python train.py --model="self-supervised image encoder" --train_examples=90422 --crop_scale_min=0.4 --horizontal_flip=false --color_jitter=0.6 --method="vicreg" --arch="resnet" --norm="batchnorm" --depths=[5, 5, 5] --kernel_size=3 --widths=[80, 112, 176] --projector_hidden=1024 --residual_init="none" --weight_decay=0.04
Rows from block 12, named by matrix and row number. Rows with one number belong to one channel. Each number is 128 + 24 x the weight over its row's rms, rounded and kept within 0 to 255. All counts start at 0. Numbers have three digits each. After the name is the row's rms in percent of the matrix's.
# convs0: first 3x3 conv (model.blocks.12.convs.0.weight, 176x176x3x3), inputs 168-175, a 3x3 kernel for each
# convs1: second 3x3 conv (model.blocks.12.convs.1.weight, 176x176x3x3, transposed), outputs 168-175, a 3x3 kernel for each
convs0.68 098:158145145158139131167142133130132144102099108115084088126120132117100122129092119150144142157157165178182193170163163142152174129139163117132148125138162140110115116128143092121148117114136144130120160120104180125105
convs1.68 103:118121131112115125104101114139145143144161151132151150148149138117132139109116118080103123078108125073083135159159162139145165106112135100132163079097118060079103092119147092117151119144172088132165081126157079117159
convs0.69 103:094125143101130130117126115141138148150144158160153153112128147119128134130154147157150119138130115140133115112120128112115116139139132126142128119141138079121139134147151147164167135158172130121138111117136143162151
convs1.69 102:097109114097117134112138153153155155146141150134129138121130140090093104118124127102111092090110110097129140115083086093077089105100105094084100111114133154167176111092078120087075158118097165157148121106110123120134
convs0.70 095:142138129133136131124138143134138122143155147147165167136135122148137129161155150096091092130109098142136133127140122135148143121134125110120133132146154174178159130139138130146161129139147104115107126129109150146128
convs1.70 093:135141135136145145125137144106097094101103105106112119131134143134140155130138150085083123073050057085051035179186180179177179163175173123138146132139137149152148130125122131124117147145130121118123132129126122126128
convs0.71 093:134135144159153149153163156109119118107109112114122122090108108061061066111111122175140131187140138153135110121140144104115110133143125101114115123137158098115150136141157157155144151124105108114119099104113138146153
convs1.71 096:147142138150149142138141138110116104118120097102099086138136135127114116125130120115086087126089107145092117133102121105083106137149158131109105128120103123130124111141162107129149115119136112145163109119142097088118
convs0.72 106:124141138125164152128138140122108119130122117129116115132136170157144147121137130119112089163234170096134102102135134061077076089081087125115113122144120128155113166152154148130122097131133103107115143133129131125123
convs1.72 101:134145148137146139138163146107120113133128125098105109136129120148140128124140123112134128124118158073126164096095087120111104137119115115171173087157160085130130141187169137189184134169167126130138114126129120125133
convs0.73 102:100108105103108117123126111092090090108124117114136118052065074074068085101116097181161161150139147121122105155170145117133139123127126107144141116142150095114159090092133102091127110104110068084091067080079103117082
convs1.73 101:139132106132121099123104094098113101107113106120120113100099108081079080100088104148152130169134089162124087159134122144102114124097129133138124145157152162165154114120119127126111133128123133118106133112080116101105
convs0.74 103:125106094133131109129124111143085087114073076105073088118113113107095114131106116131125139153135121151135117170151143167159150154153145084111132116135143127114128107094126123115127135128127123132134111102137151117140
convs1.74 107:138129114131123115129120116141130116126120116116100104143135134141132123113115128093083137065059131076062120128141151119136149115143153131136164107105123100107128093118162123124163145138150123118126120117121110113119
convs0.75 102:144143115155147108147124076104108136103092107119105092137115096126122097114142148171122105167145133090092129144139126125116125112100116101117135128173181153196198154142130130103088115133116136123108131118113131125128
convs1.75 105:147144153160146155105120127116132117143144136126134125145115111137121117130123119144151184155139161107124145109105110133112124134129125141166166119164164099125118103150158067123161097126164132118115114121123106126143
convs0.76 089:148136125131132134144157156179159156124108113097089093155164166159143127108096084174159146144126134143144177120121133135137162134145167105106115084099132132150176141120132106097106136129129130145149168179170139152143
convs1.76 093:151164158146161154148156150098110118100106117118124128136140125161154138147150152159131113124102092111111102127119114112109111109098090121127131126130118112105115118131153122123133148133127144156155141146144136143147
convs0.77 108:156149129147137121122130147152141143141139144104092102147130129146159168099112124128121121155139158116134147099115124099131151112111123135133115108124106051081115105124137118128146113097091121121127132124116130115091
convs1.77 107:094120136104100099114108095154148137145147141145152160159147123163163161179176178116130116141150126122124092140152157124131146126123136127112082149121104150131108178142114161142108144119108107133128066107136060083133
convs0.78 102:123128131146156148163165139143151151141148151156153152107118129108116107149147121159151151169148155181141120125142134130147144131142145144130143132128141129145158093136152110152152135165151110106108134115096165138111
convs1.78 100:143148136137142134124127124150157154148141144140129139136119114090087086105103109128102091158105065143118085140148130129131137124136151133124122117119133121132147113123102103119107108122128145131138139126129119109120
convs0.79 109:133148145132139146133123116148145159156151159153148153125126127141139130159165149118125115162145120171160127145159146138163159100120115103127111118151143108139131143140126162171151155165144107112121130118108157138113
convs1.79 109:142151137141145147133129132110100101104103109109112121110099117058050066068054067106098130118086111151113099138156148144157164144152144122149136128147138136148136098119127081104114079102116138116128120084101130097102
convs0.80 093:146142146128120122116115129093109114132149143151165149146104086127091095099110133151145126120113099091083081123135156119120123117124117137147115144137098125109077113114080119119108120123123146102094134112130094126138
convs1.80 089:127120103115108100111122111160149144160134140147144145124110117092082102129120127159164125130163163106174184111090102104090105132120109107094124095091113116116109084113130073078108080085121151160160144149159104129148
convs0.81 101:174168152150153132136152130108100111106086088097095087111107098115089096118117114170142119146141116101132109166179164141159142117146130126126101149143114148143115114120131120115130117115124132127119135125117113131121
convs1.81 095:143151144152165162154177175108108086120107084107100089126131124101096082117114110158183168163197188150200198131146153177178179181177182135123116122116107126122130102123128112111118136126128151140140142137144104118139
convs0.82 092:161169151174189157155166144094114100112138111140162134083109119064089086098112090138128153115119158126140133146161132148171150138158140083097105108130133133158146088095124071107137097125116123130098097094066098102068
convs1.82 095:097128147095130156092118140139157137130146131126128124104109106104106090122123106110122134093105091071092078162165163154151160139128137088095111070077104092096114099096104091096120112110125130126135148149150140142153
convs0.83 090:160184180152186190126154168107132128145161155136144139096109105140154165163168158090115131123161175106132139137142138128154151117131134167152136152144132137149137138163160140152133128130114090102114118124138140134127
convs1.83 090:159172141155158152160163145151149141153153148141148147164153168159168185092101106087098107113123137124132157136145149127131138125131130129133122096091080109111111148152114140138115136126117168162163147143138140125121
convs0.84 095:144158152100130140079099134117108094123122111130136126123141103147133115117125116161144119168190119110138103145108085110117094079096095128107121144124108163148114117092148130125137119126101123095061120097090101137114
convs1.84 094:133126096143135110143137122137155151155171173146171163137117105133136106121120129124127148158131142126142134124091075138112103155131144108122146101106131151121144130150142109144141120143144136116114151141121150146139
convs0.85 100:177166150169169158133145139135124125145137143132134146153143113159145120138140115135155136133148124106127120125131134137137146144138146141134131151156171143165173088098105106097096116113105116110102132117081141125086
convs1.85 097:148154139166164152167161137149151147155156142154158150136136139152147149172164168127135131127139122128121097149141138151134145128113137132123136144133133132120112052066092067066089111087098114132145138157166140158158
convs0.86 102:140114102132117109104106117110097085124085079134099071101098111136108093108115097168187177128147155101120148131145114116146159129142148149158168156157153161176157110135122101118121117119129088060055135111089121134127
convs1.86 100:077098106087098107116114100112120130107107116091097097152139138146139143127113111082099132104092104135130128114106095118120128137141144133147140131141138160147141124134108121133118104123123125144156110147163078096135
convs0.87 110:129139119113127114105120107130125110146142130165165154114118107135139126153155134121133131140154134140147119146170144127139126113127116120126120145149147154168159080100119080102116073102112123131131139153150136144135
convs1.87 109:131144126154159143149154144133125104129119099129118098151151151146152158133146153132146135141151139149157143111127135138144151138143144129137144131135142132136138083092118089083099099093103152136132149130128136119118
convs0.88 104:152150139111132154117138156118146173123131148143128130126136113109130136098114123162185143133156161120124137086098077133139110137158142123106079142134111138150130151142125138133119116136145137139128114128156112092122
convs1.88 106:126143144131125129136119115178173148177176154174163147105092103125116138109109109135121140147126111168151119102107105113112099126123098146130140159128122127105104121135127154157119127150128177168150168184164151160162
convs0.89 104:127141159113131157119137138142143131140135125134131128090130114101133109131133116137160136155163157150145150113147137128144127123124103133119119098119171098153186123129125116118113098098099082107112110115107133132123
convs1.89 106:143151152145154161138156160135145136122128122131129113135120116134123133130121130166164145153142153144140175161185166163159141162164150164136117159119108130100132126135125151159150148160167092081110086087121098100125
convs0.90 095:147120143171133148172145156102105141121119154119119149132139147144124138146124137145094083153102079128133126132139127145139130138133117126129141128122128156124094119127137118127130126119135157132129160116088146137110
convs1.90 097:095107109095099103095097095125133119131130116107120118129137117106109108117122102169156156156192179123163182104099117110099115136127140096081113139090085127084068087101120099089106110089109161194191151187186135153181
convs0.91 096:141144118170181141164180152127147146142137140148129133131132111139127105144127102097131119097120108083103085106107109141140135167153144100120121092141139075137142122136137112116125120104100131142127130147127116133143
convs1.91 097:135126150139123135121122131136126139132123139119119134122109119132128135123130140150135151157149127144151112103099116125124127132143133127136111153136107156114082138107118146113111146131125137128123132121132112089103
convs0.92 100:094112115113133118116125123110107104129126124108112097131130117162166159119136137118105082106121094142153103112110113135128125130130125132123113124121103126112085114119109122124095142169123104135116134148142113125131
convs1.92 106:108113113105103109110110121133119111122103090111082081155131128152113100166138122117115147133113149132123142158145141133133132120101116078077111076086130101120152118121132130128135117131122124112112122104103151135143
convs0.93 107:173178164168168151159161148109125138122130136128138142075083085081089103098110121152163163140158169129152161126144141119156152100141144116127127148151137159169142115143147115143143111134136135142115154133116153122102
convs1.93 102:158172162159175172157178168117125118130136133129134131171160159129128133096094103109114101125122105154157136100110111120132145128136148153149139145142142153145134136110102124109122128117134154146123135130120108097102
convs0.94 099:148143150117126128142157163142130135124117138140131153143158159151152154159154148166151146153156163158176186144137122145131125081055067111130131139148162093081090134120129141124114098105110121132144098099098143149121
convs1.94 101:132114099104081082140121106157146144157145138148137133149150156159172172157150159116112102111129112095113118110107131097100140130127156103111124128129153115119144138168155093103118109113119150167147127128126121122137
convs0.95 095:132137120125115107097101123153126117166135133140111118140138122161144135148125122134161127160169134129140116105117121114130140110135132135134123141144129141151125117155134149182127170189121135145129145157142154131146
convs1.95 095:116121117108123119089118124133112116128111122122126134159150140154131125112118121104130182102116163113096114164153148178155159172164155105122134108125127109118119152162136151148142133132139168155169152143163121117139
convs0.96 103:120135136119148135145145144102124153111134147130143149097108147112141169121131126131121123159158133168151109087107129117153151123143126198174138160128119102109108142148180126153169135135127116118148140156175126147133
convs1.96 104:124106101117098087107094096096087113080083122076108125123104095123117133119106106169159157157141129129109112114131131137160163145159173147111097150097094144119117118127124099103138135150163088089106075113137099117130
convs0.97 099:145157142123151156141169166128142148151155158152144147097109153116161172173185137128171149138187140143152105157144109151152137129137112137123112129115131118129148119115140113117146116113129108120132139168146157171124
convs1.97 098:111127135112126147114137171145150125155162139151154135127119138117143161120125119106115127107106122081088117159156166146129145134128146089105129063083117087116155132147135106139123109127115141123123129127126117120126
convs0.98 089:114137119137152136138151138114119099111124104128145127125120108100102099089085090145182145147173143139165143168173144180179159161163158127125136126131137141147131124124101129132116156153129097094090096085071077067059
convs1.98 090:101114129108121135121133134132135123128136131103121115158152130120119095140144125139124117122117121096114128157151150151146149148144155072090097092109116126129130159141106158137113157143123127124126122120123154152149
convs0.99 096:149149150125125130115126122131130121151141125159150136107107082159163145144128108158176156150156144158156131149149144154152139153146138164157131144145131166165141105131149123109102132130117104116121146171174135155153
convs1.99 098:117124110142138142137132151155153142169156149172164160171150139174163174110118118100111130101107119113125124141140131156142138151146150131115129102096111096107133096093092093093093117113116168154120161153139143139132
convs0.100 096:123154134110177170110149152118109104096082071085060049137118104145149121101122104161177152156193189118121128125132120094102115111113118114144159115132130136137127086111140072088127098115116169143104174179140120146135
convs1.100 089:144142129149154140152162133119140146116136136104119122136134139155149155135157170134143125149137136135132137149117115141123117150150140153149142132140142143137141100113116082106117086098121147142116149141137135144135
convs0.101 094:126150165145162178139154163133128118162155141166159148151125123138131158138158188132145170116125135098112106104110110098112112106119110142153133147158153108133145129127118152147155148156164111147138114151154127153148
convs1.101 096:164180162165179172162159144141132120149132129131115118116139133107126128101114133135113111142121101127095084106093082091088104103112138136134141148149152153157151137112101154116100150112110136133132127132141125132137
convs0.102 106:134136125163149140152155155130129112134130118141138131122131130143138139129131143119112094154154147156175155127124142121111121139130127070086089090119131149170165122127129125123129130131133101104111132133131122120110
convs1.102 103:147159159152160156139159135164155149180173166166157148148128145155147168145144153151131142172144115154138116157162164153156169129139140161160173162164159118117101130107100133114101153125099113123124149170166130162153
convs0.103 098:156164146152160147128148144138150139159159150151153152159145114169149126161156130132118107129119112111129129125141127136147134131133117129116101114122141131147163130145151122131143124128139106107127122123126151139117
convs1.103 100:162166155162160155145155142117110115130129143143144156151147148146147160115113123145134165126106112105077075183185174169157156128126123152133132151123119131107102119095099119089094134102102104091118110106134109120142
convs0.104 100:134136143140142146129133132145162155141139128129116102131152160144146132152143117172160167167172162154165122104127137126129127144122084160148123149137135092090114129167149130156134149162134117121130111108120120137141
convs1.104 101:143137119138126126123116116151148139156155154133139154141146166113118124095085103108112067131148101125157129140139112137118103126115116161128110117120138119149168165164131151141120148146135148131119131105094109105128
convs0.105 098:124102098111102104105111130135130059163172086148161080149124106150136112140142116149094129157119140153142159101095093118129137152149150142153098149161095147177122126121096116135099108139112125152163132146158121128154
convs1.105 092:139114082150117096145114114133130127155150143161163158137135175132124146141124123114101124135084102149085095132112121112094100101100086106119148108119137096120117126142156120136167106112157139127135155128129140137132
convs0.106 099:152152151154163155151146145089099103088092091106105108106105112132111102119097104130121115155146143153145123098114126089112121094119118073089094087112132141164165116149169144176172147164160138126115133100088110080073
convs1.106 097:142143121130136123120132120144148141137149149136146149116113109130120111130123119114124132138129115142124115155160144160166167162168174153140140136131134112108119167161140154159154151149140128133136139147148133142152
convs0.107 100:136146108130147108109121103111110130105124142113130153160148131144139115142145119179196139163183136121147147133128135112113121109108099110106133108114156117132156128115132121118138106104137123142128130138102132151108
convs1.107 096:130131123121135130113128118144164130159177149163180158120130103115125103152124103135160149113156156085148165117102090129108103128109130129121150158095127181090114068119121065102117080098115134164154152174149165157131
convs0.108 095:127127131144145140130143139130135112125129098118125093114138131138155135156162138179174136150164143129145157109127144100117124105116113120144153147161170169172160097154164116180187115153154121112086146138101143138106
convs1.108 096:086090090113118108136146137098119111107118110106115106149131138117111122104095111116119143120116137136138150126140140124142147142152154134138144132135147136141157134160174143156168132147149138138140140139134134133135
convs0.109 099:135147144136149145135152147105090062101088063072074064136129129151149151152150146128119146144132146157157144085100100092104103110106099130148165128141160111131151066075095084082089102082070069081086090095084088101084
convs1.109 098:153164159165173165159166156125130120136139130126128122130128134137135134136134125114123100146146111188176127116111105118107106129124126139148147151152147164163156062070083080083094102099112097100111100097107111104110
convs0.110 096:136147148154147146149129123091088102108091101124114121098128115128138114139137104144177173167181165148155132091080100098083103137118127080104102090124125080116116133149168141151165164166162136132096146125100124099074
convs1.110 091:108105094112111101100104107159166154150158146123132118122110113131124135121123129106139121116125121120124134117107129104097130110115138136141145125139146120142159140148154126143153125139148115127130106111112089089084
convs0.111 097:136140129160162145138151152133138131139140133144141130144131133125131125116128108123098120165119113131118115143181149122160136127154142128141124126167157083157168141135140137154157106133143078070091074076070106094079
convs1.111 100:132141143121130138130131142160154139154160154134139150125109117131125130153151149124105111132101092154140099138139140135136134138137125124141138134147149143145134131101106107083098101090095073067097068056089092082098
convs0.112 101:137136158158147156171153128117122138137134143151147149161162173098102132159127111181152128155130116131129111110123121099129128136160145110089062152150141095114141140147131093093103092088089153144150127115127159143128
convs1.112 104:125121124109106114152150128150136131180162138155158147108118132145134137169159164140153138122104096136109081126116119129132153142150158118098080153150135155156136080114131112098104151129117106106106104085077138131116
convs0.113 099:088134134105140137101110138141142146113092123115099136134145142120126122117118114161177125154158139106116122148125092151118090152123110125110105103130151110142166142127099124107110143152135082085129130109135122111122
convs1.113 098:135148143145147135130140123156166137154164161145152152126101100128108120139120128087126159126141184117144180097095089111096088137129123154159149158161160141144167145143158132154159107143165138135149137143164113122152
convs0.114 093:130139151126135144125158164111133174126146167152170172084074081095104111112119109174153121142155126096113067127145118116150131145195179125087105124095116127114114130142108136160126141156142117121103125162161105121115
convs1.114 090:113125126140143138149159155120131137099108118080087091090100120057060073078071068106121134110117121106137165145130134138109124132101116119119113146138128166154133167167165150152130139141120135146152131141154123122124
convs0.115 100:119129131121115119118119123160152153155153159161166172169185170150151144132142146171169135194172130184170121114131138118134143133149152123132121136146129135146139109109106094103105097100111124132140145144144155146147
convs1.115 100:132124114131121116134126108140142151155152161164162168144144154128124126157152157126112117146123109153130113154142130149137137131131137123135152127146162120140138119108095113096083144114092139137142168158160183174158
convs0.116 099:140140146137153159149145121143176171175193179174181157076095125112118133155143111139153179171180168183158130102087082094088095110101098119148133149154138118129134130102114114103134116122161131133112151161143178167122
convs1.116 101:127127112134142136140162160097120108143151133147142125129112132128128125127116119099124104112122112100133138113128108133118099135134145127095101129112132138141171114118148103096127100103135145118114134131118124109107
convs0.117 095:163159144164176144122161136097116121100128123094121106122103124108087121107095132165164149151172142145166145166162128153160146134144148142131138132131136143143124118117110165173126161194163129127109113122115090097127
convs1.117 092:110130134138149143140149129131122118123100103109090088116134144102115124110119136092121169097125174103136163156156166161160172144143152082120165092103134087074099152185182141168179127164178130121121121109116102107119
convs0.118 100:159106082133122090115127117156130096146126101155116090128122151143124099139133110105085140152097115160126110123120112102117142143131128104131163132123156147121127118102125137113133166125114128095134156122072157166109
convs1.118 107:100105109106120130128135140111099101113086098114097102130106084139117120164153138102072098156096097174130109103113120109120123112116132137117120148118099154139134080079095078072121117076110150094077165143094166152118
convs0.119 100:059080094099131126112113115049054052058074072062089084118137131095127114110129110117115153145142117149154094113119133127141155110142162063090109083116105081091088150145147138137147161180142134158150136175158134158132
convs1.119 106:102097111111096109126114108172152148167143145162133134162144161158137160148141168139132161132108166126103158119128132128152144135165158106103097122125127102105094135120133128106120130122120127104152134095149148118155
convs0.120 110:124140143133157150134133148154155124169162138157136124154140131158150158131110143100093127107124112090102124102104151134135159175161143101142177086111135048045081150153152131129125131113126156168151137152121104118156
convs1.120 110:161124114132097092137105100119102115109092108102093110126130128113109112096098102163141095127119087098119098144109101127111114133145148135131116140132150110126122162149163142141150118125144117082097076093128104119124
convs0.121 095:144137121143139133142134131131126146122129150128129128137128103139127125143136136140129126117102118096100119107112127092099137094098135131160122156186130159169106103140195118145177139157139127117089131105102118096112
convs1.121 093:156144139172166151173161144153157146155146144126126144153151150144129139121125140141165148121125125098091112148132144127129159127151176118121132118126139111122119155164158166172148160157133118131127129138129125131120
convs0.122 108:143147132134148139128140128105101097117099087108085081155163184158168184127145157136148135124142132127120108100112098077093091071076081078085099089105120121126127085090116104109123117117102110095099141120099132141123
convs1.122 096:162156149170169162154169160130144121148161135132150129141139144170163166148158163146143116158152137153168167113120114134132125137131127126142148131151161137159169110102079092104101088103109136147148146151150151157159
convs0.123 099:152159142140153148123121120171181173162168154129119102135136126168145132132118117141148152148130137129122137102112130144165176143156159120113105117121123149159158135136138159162161153178183129155162147167172145146133
convs1.123 099:131141132154153146142150149129133121144144140147146142138122116137118132098093113118140160119129123139126116156150158156149173151153165095120139096119128096095102094107110084109125087114126157155131153159155143151152
convs0.124 102:111127122113125148099104136124150137122136128146161152073078068100102095125140132153156126132127110130113081126122123134128141122129139079093078116113078147149111108123132094117145111133129117148134111150141110144126
convs1.124 100:106107108125117134116106122079092086106120113108129140111119131099108130117114128104118121152135106157144130113122127102106119104117123141165153117133125100105111137143137145151137128131122135129123150140137136139134
convs0.125 106:125118100119128113126128103129128118141142144157155160131131126132131144155145146106089087127107103139122114130139136133137128128134131135151137167170155163164144131139135134143148120121137110111109118127127119127122
convs1.125 107:109120100115123110116124118143135127128117109108103099089087085118118117142141150112130141119124128141132117125136137137144148145153148084103110117134136145156149090070068100075072112094092141123123137120118134125124
convs0.126 098:112136108136162147116137133140147153129125137143126131117120126115104102126106095136139143151156150114126130132156142130150136134165162126116104113118126134133128119111133117112140125127139119144154127130142146139134
convs1.126 099:119119123104101103110105097136148170138143164158160176140149156117126135163172176125102099113112107092113127145143144137125131141121133113128150117121155132140162080095110063083113100097121117119121129132140139142152
convs0.127 100:175110107182143110128166161155140103145157125116137144120146129104162145124120113108115100097133155080121160175157131176168121143163136128083107132101122130143152131115115159127109139132154105158166125181207159112130
convs1.127 112:102122133125122102124125087125124096087089095091079091139110115139115130138130133121129094151173134148171144130151150120131120125133114145145150177171156157152141117105149124092109139124109156121096175166129154128104
convs0.128 098:158147167151133147157150164076084082089061048135108079117123125145138123149149137136127112187183155151131105125150138124134119122133099114113106138140134140154144048073074060067093091096095107114119137147123122136103
convs1.128 092:133137135133142133094110112112121108131138118107114104135111099130119128118130139138158146143159145120163186106085087126091091122105106122116120151150124132139114094089089062071075078077089118129121138140129136131114
convs0.129 093:131148132137166154156184178176166140171156128148134105109099111107097109099085089094081126087104150115140143141137146131139131134140124132124127159147134153153131106114109125121100136131110116108089094110126081112136
convs1.129 096:144142136137133121138124107147178161167185166179188180138152144117139129107129139148138141176137121192144121089087099092104121108119137077072092064083116091103134094074113092077114096094138115133138110132142102122150
convs0.130 089:124142105151168141120149131100092089084069081076066089130128124131128124139145141148124106145134115151135114144160136152151124137128103129113101121115116108108102130126119141138129143146139127145160127153152147168149
convs1.130 099:141147149139136148133131139127131124123131132121131143142155157136145130176178165103104117105119116117128124147152134142132120148138135146156145122158174122158182153167180127149172101123154143146141139128127134130146
convs0.131 088:100126121113135133124133129138147129166160133161148125159170176155163141172164117119169143142188153132147122133146149134157144108121097142150151138141149152159153126140154136132150122104110106100096118096091127115101
convs1.131 088:126107102116112108116126131159169163150166168135149152163157146143158159128129127182141122170117113117097115132152144165158153170164174103091117098088130119125171159152144169162159178172163099094111098099116107110138
convs0.132 104:138137129129118121149163175126139115098124109085110102130125131089090090094093103096115103145175147193210167173157163181179180129138135134129120108106100092082100080129149093129131099140135109109112111092092126101114
convs1.132 098:130130118111118110108122124185186155149157136098119120147150140113117112087108122135120110096082084106076086096089101100105125104099121139120097082086071111123127116106124082092118093109132130124114115106090122108109
convs0.133 100:167144124157125115125098122159154117149122105127108106132159159145138117136115122154138115148100097081072130107122143082120168108156185151140156127145172139151156123117142098114148114138140139139138192174129165139113
convs1.133 106:089077087099102109125133127098109124087118143110145162135123115154127130126130129137152131125158117128146122129124094096126112105131108131148139126142126118145154105105139119089122128106113113135145122125128135139148
convs0.134 098:132158144148160139133137132086106107130136128125126131109112111099079080112108124113112129110091116126095108135143132148147135132126115140121125129130114123143123081082102112102134127104122136159138144173163141166166
convs1.134 096:140134134139133134122118107114136148123139146121133140085084098097089082154129113128092102128094098133098082163157138138138130128130120142140137138144133145139129119110118109093101106078092155166142176178143189196150
convs0.135 099:138157139139163159133141136084080075134134094148159104120133070117149097132160134132197139135202171110150132120125165108115133102128141131097114134090118136106121177175155180148121178143099119130127140165165130152153
convs1.135 092:117131136124138139096122106141168161145166170131145148126131154124121142130121143122149123148165132129163138105116132114114135141138171143126133129106124130109130176186183167182172136160160151157130141134113138134115
convs0.136 104:075083122102163143112173143092072109077076107086083084069077091093084073080079105080145177095204209072164118178161153117122133110149140115131124135154143133152141136128146118110138088096139101118099161155119164147108
convs1.136 103:159152147165160161144148127126117105130118107105105096097116108113111102125124129133140160136146188108175180136135145140144167152170190135142139106115109127130104139168147117161164133152156126137133119143129110122094
convs0.137 094:122134115122154129121136128121129125112115112120107107125128150145139132159143110115170169130174174115147151096092094091102114094120106112115101112124128116152138111126144134142158147148155126155117147160111147126086
convs1.137 090:124123125112118129107118133125152140135163151145164146105091075119116118141121112108121134084091113070074117126102092125098107128102117122093082127084072129094092101109121080103143086088111176156148178143153160139153
convs0.138 099:112130119130128117123125126158160120137133098115114102092130129102130136121123133153143127148168135112161156170127114192140095153148119110094107088093106105096087136139149133139134138148153098135144107142145132151142
convs1.138 102:157146135154146130134140121115113116124107105119109111134137135132134120135138124149122126150148158109120153154147150156129117163155153153085127160062105125055118131140149117123133137133140120096094117102107106108118
convs0.139 104:060078147094128157143154132130111092117113093100092096103126156103147162128141125122122164143145157159164130141122108141130101108107103126104111129100111111127127167143132156127152128112133126132129136143134153142113
convs1.139 099:126123110111102102094095114116128119130144126124127107130126146140155168124142174177140089154111091132103075121118114111128132127167180122107128104081113097099107100117141135138134142141146142126109130133116129121119
convs0.140 096:136162131134147115150151118140133163135118127130120130122145134145155120141115095113164135101157133110158152116138107118132119099107108159134134164158125181180137134151160121132153094114158140142099154140103159136118
convs1.140 099:105094095106092094109096098134137139140149148152158163136151107124132102121121108160132114165133124187158149128119088132109088137108095103149160100117145119110144136146132101128143086115138128132122143150129158167142
convs0.141 100:143151154144153151142146129145149138130129117130127109142148163092106130111135125154147159147162168127127111124124098138134123108113117141133137145157164143158159118149157125156140130154130125127130113121135130138147
convs1.141 097:135139153136145166151158166137149139145155142136141145112123124088079071105100100100108110123111099145137138107094087094077089121119132159145114147140120144148145125124113132129114130122104079079073101091082130118124
convs0.142 103:068126164092169191119171186126141162108115137087104126150138148112142137128158121104146186103179204102158152172161134162135123142107100132104091122113116096120146146164136145145120122111092098130159103131148092125129
convs1.142 100:175170134178160108156123067159161127171170138180175148126131141165175171196200188174159153167128122124093102173151138156134120139119126129119137116103118112090106122110117125109125128114120167158146165159153159157138
convs0.143 105:105122129095113130095114118090093084097096104084075083067042050069060070073083079120138150093127143074106110106136107111136104122144107146133140132106115113097097082059083086067101108085104136149126143154130132131107
convs1.143 099:120131112129135119132133121113117110112111105103094086112114115109109106123110104142155124143139111148152134134132147135118135155144163101099115103094107128121131074054076089056078100079106135152146123134140114121125
convs0.144 103:121121134165155137166157127093088111101076105089069095138112121109098100068109107162140119153155136105132148133146136136144120102098070121108110128161169141168162174147137153124120125130121122106106119087078107086084
convs1.144 106:160179177172174175149176163131120108134119106117113102116119109092091089095097094115145170107143174095129169140130124158152151152164160141146135122147137112142123124129128118114129139130147121110115110110129110125158
convs0.145 091:120146148139159160147163159137145136135141133152159151087078093066060077053057077117130119114127119095107098119128111128125112127120116129123126123121129128131131132132096140143111147156126113100120129123130117111106
convs1.145 089:126134137128137142137144140125122117112116117111111113133130134098102095100108099125124121115114126106110137140137134139127132134129144109108101107120123130144139169162148165158149154147141109112126102101116118118130
convs0.146 101:130157114105165136122164130139134142133139139129140134150142163095109127081103110132145107086132131070115115103089115089084108109108125110107107102099119138141152121082109130092120153123105152152130156155134142138134
convs1.146 100:131152159145154151141154120142147141155153159152150154112117120107105104147118108142177135139171135118168160097109122100115136135145156146128112137109100118097092104120129106114113114103100201208184209212208174205200
convs0.147 103:140154142129139116133130106148147132124126119092098090165156158126114114119111104151177113171177114154170113121138108130142144139145142112117107124156147139181150146169135148172129122160110115122130133119107153122111
convs1.147 099:121139141106126132087110110121132123110122119098111100144127129124103111112095092150156181156136180124115153190184200185174207158169164135149158120127130126123117176180137160165156158162163156135166162156174133148161
convs0.148 099:159146135143133132147135125116087105118085099150120125155143120154145106166147108181166136162159138163153121123138120123129110137143124142137142149148143167169139143150149117116130122109114115108107125126113132134105
convs1.148 103:113122128135141150146149161167176173173181173163173168154149151151144145138125129096115115088119120082138154101109111112113112119116118147170150141164158129155167114134131124125115127117109107111101113123109092115116
convs0.149 101:113127134108110124113104106132136125150146130168158144139131125156152155157146141136124124159141134171142117107108114126115117165154152132121094159146142149155156105084094101084106100104139128134153147158172160149133
convs1.149 100:120129117130132122129130121116129127132139130146146133133122131156143166157157163105085072110084064126095069153143147137120130115104116155153177176168174152149141136143131126129110120116112182168142170163142150148126
convs0.150 099:140152144137153165116128130110115113091087107092081097124115099158157135116123123159143117168138121203153115132155153099118133085097118092119137148161144153167144103123126111131118122144142138120090146148131092107107
convs1.150 102:149162178159160173157155154105097088122112099124118117161166168162149155161163156104086110134105088175158118121122118135128125135134125150168165156167155146140128135136120110113123114103113119106121139118134132131141
convs0.151 102:123146122135161142115129120109105133128110128134125126112091110104073098137082106142104152089075111122118143128143123140155134108126120110129107104129115069069070092129141090120137099114145097144138098137133151142135
convs1.151 112:081097123080088117093100115098127137104134150120143158101121128080107111100136151122111128129103138167131157127106116093077091118096120143153118094104102123124122127139166080094137104101139141148156125113124127119128
convs0.152 099:124106108130148146120147156101103091112122130120145148124139143139154149141154162132122123125134156141149155163161175133123124114078082075063063080111122118151139119133125101094109126119107100086091130114111122106110
convs1.152 094:163157136181159135136118105158157130153152139133139126141139132104098083107107090137128105130116110127135123107119128097116136118121131178169151165150104145116088141125113133122111135136128135119101126112103116098098
convs0.153 116:089113156123126130134125135118104062141139099159163122120113158135128139127142141072073112103091125111096125110133149122123133126122118102123169097121160085098134134112107144125085164157114143122128136130131108126136
convs1.153 121:159116089160132095158135095099081075140111095156121106100098109110114114117130138126102087143121098154121102123106103133110112153138135142101084151118102149120089145099091132096109131110134131087090138104106138125112
convs0.154 094:124161159149151140138116104107117123119122142094124136084096134125129124136131138165163120148160149142138141103125127108116121098088108114126125128150163130143152118117125107130178116095133101113127127126115118132154
convs1.154 095:125126121135139147122126128126111106157147125179163134129138157151148156134146145091120111088103110105120119130140139141150143145152141111104104122106106140113105106124102133141123144138135111145142115128115087092072
convs0.155 102:130127140131144140146154129158108100145118102140141116166145122128109104106105113146137154133157160105136130154156118169156104174142102111078107072080149078116172148161143134135107112108110107144143122142130116118113
convs1.155 103:179173150173177163138157143115118126109114132119134138121132124127148133123129120175167122157143129115119123122132129114118130081118134180175141172150127119090134126133123142151136132140144108121125114135143116120114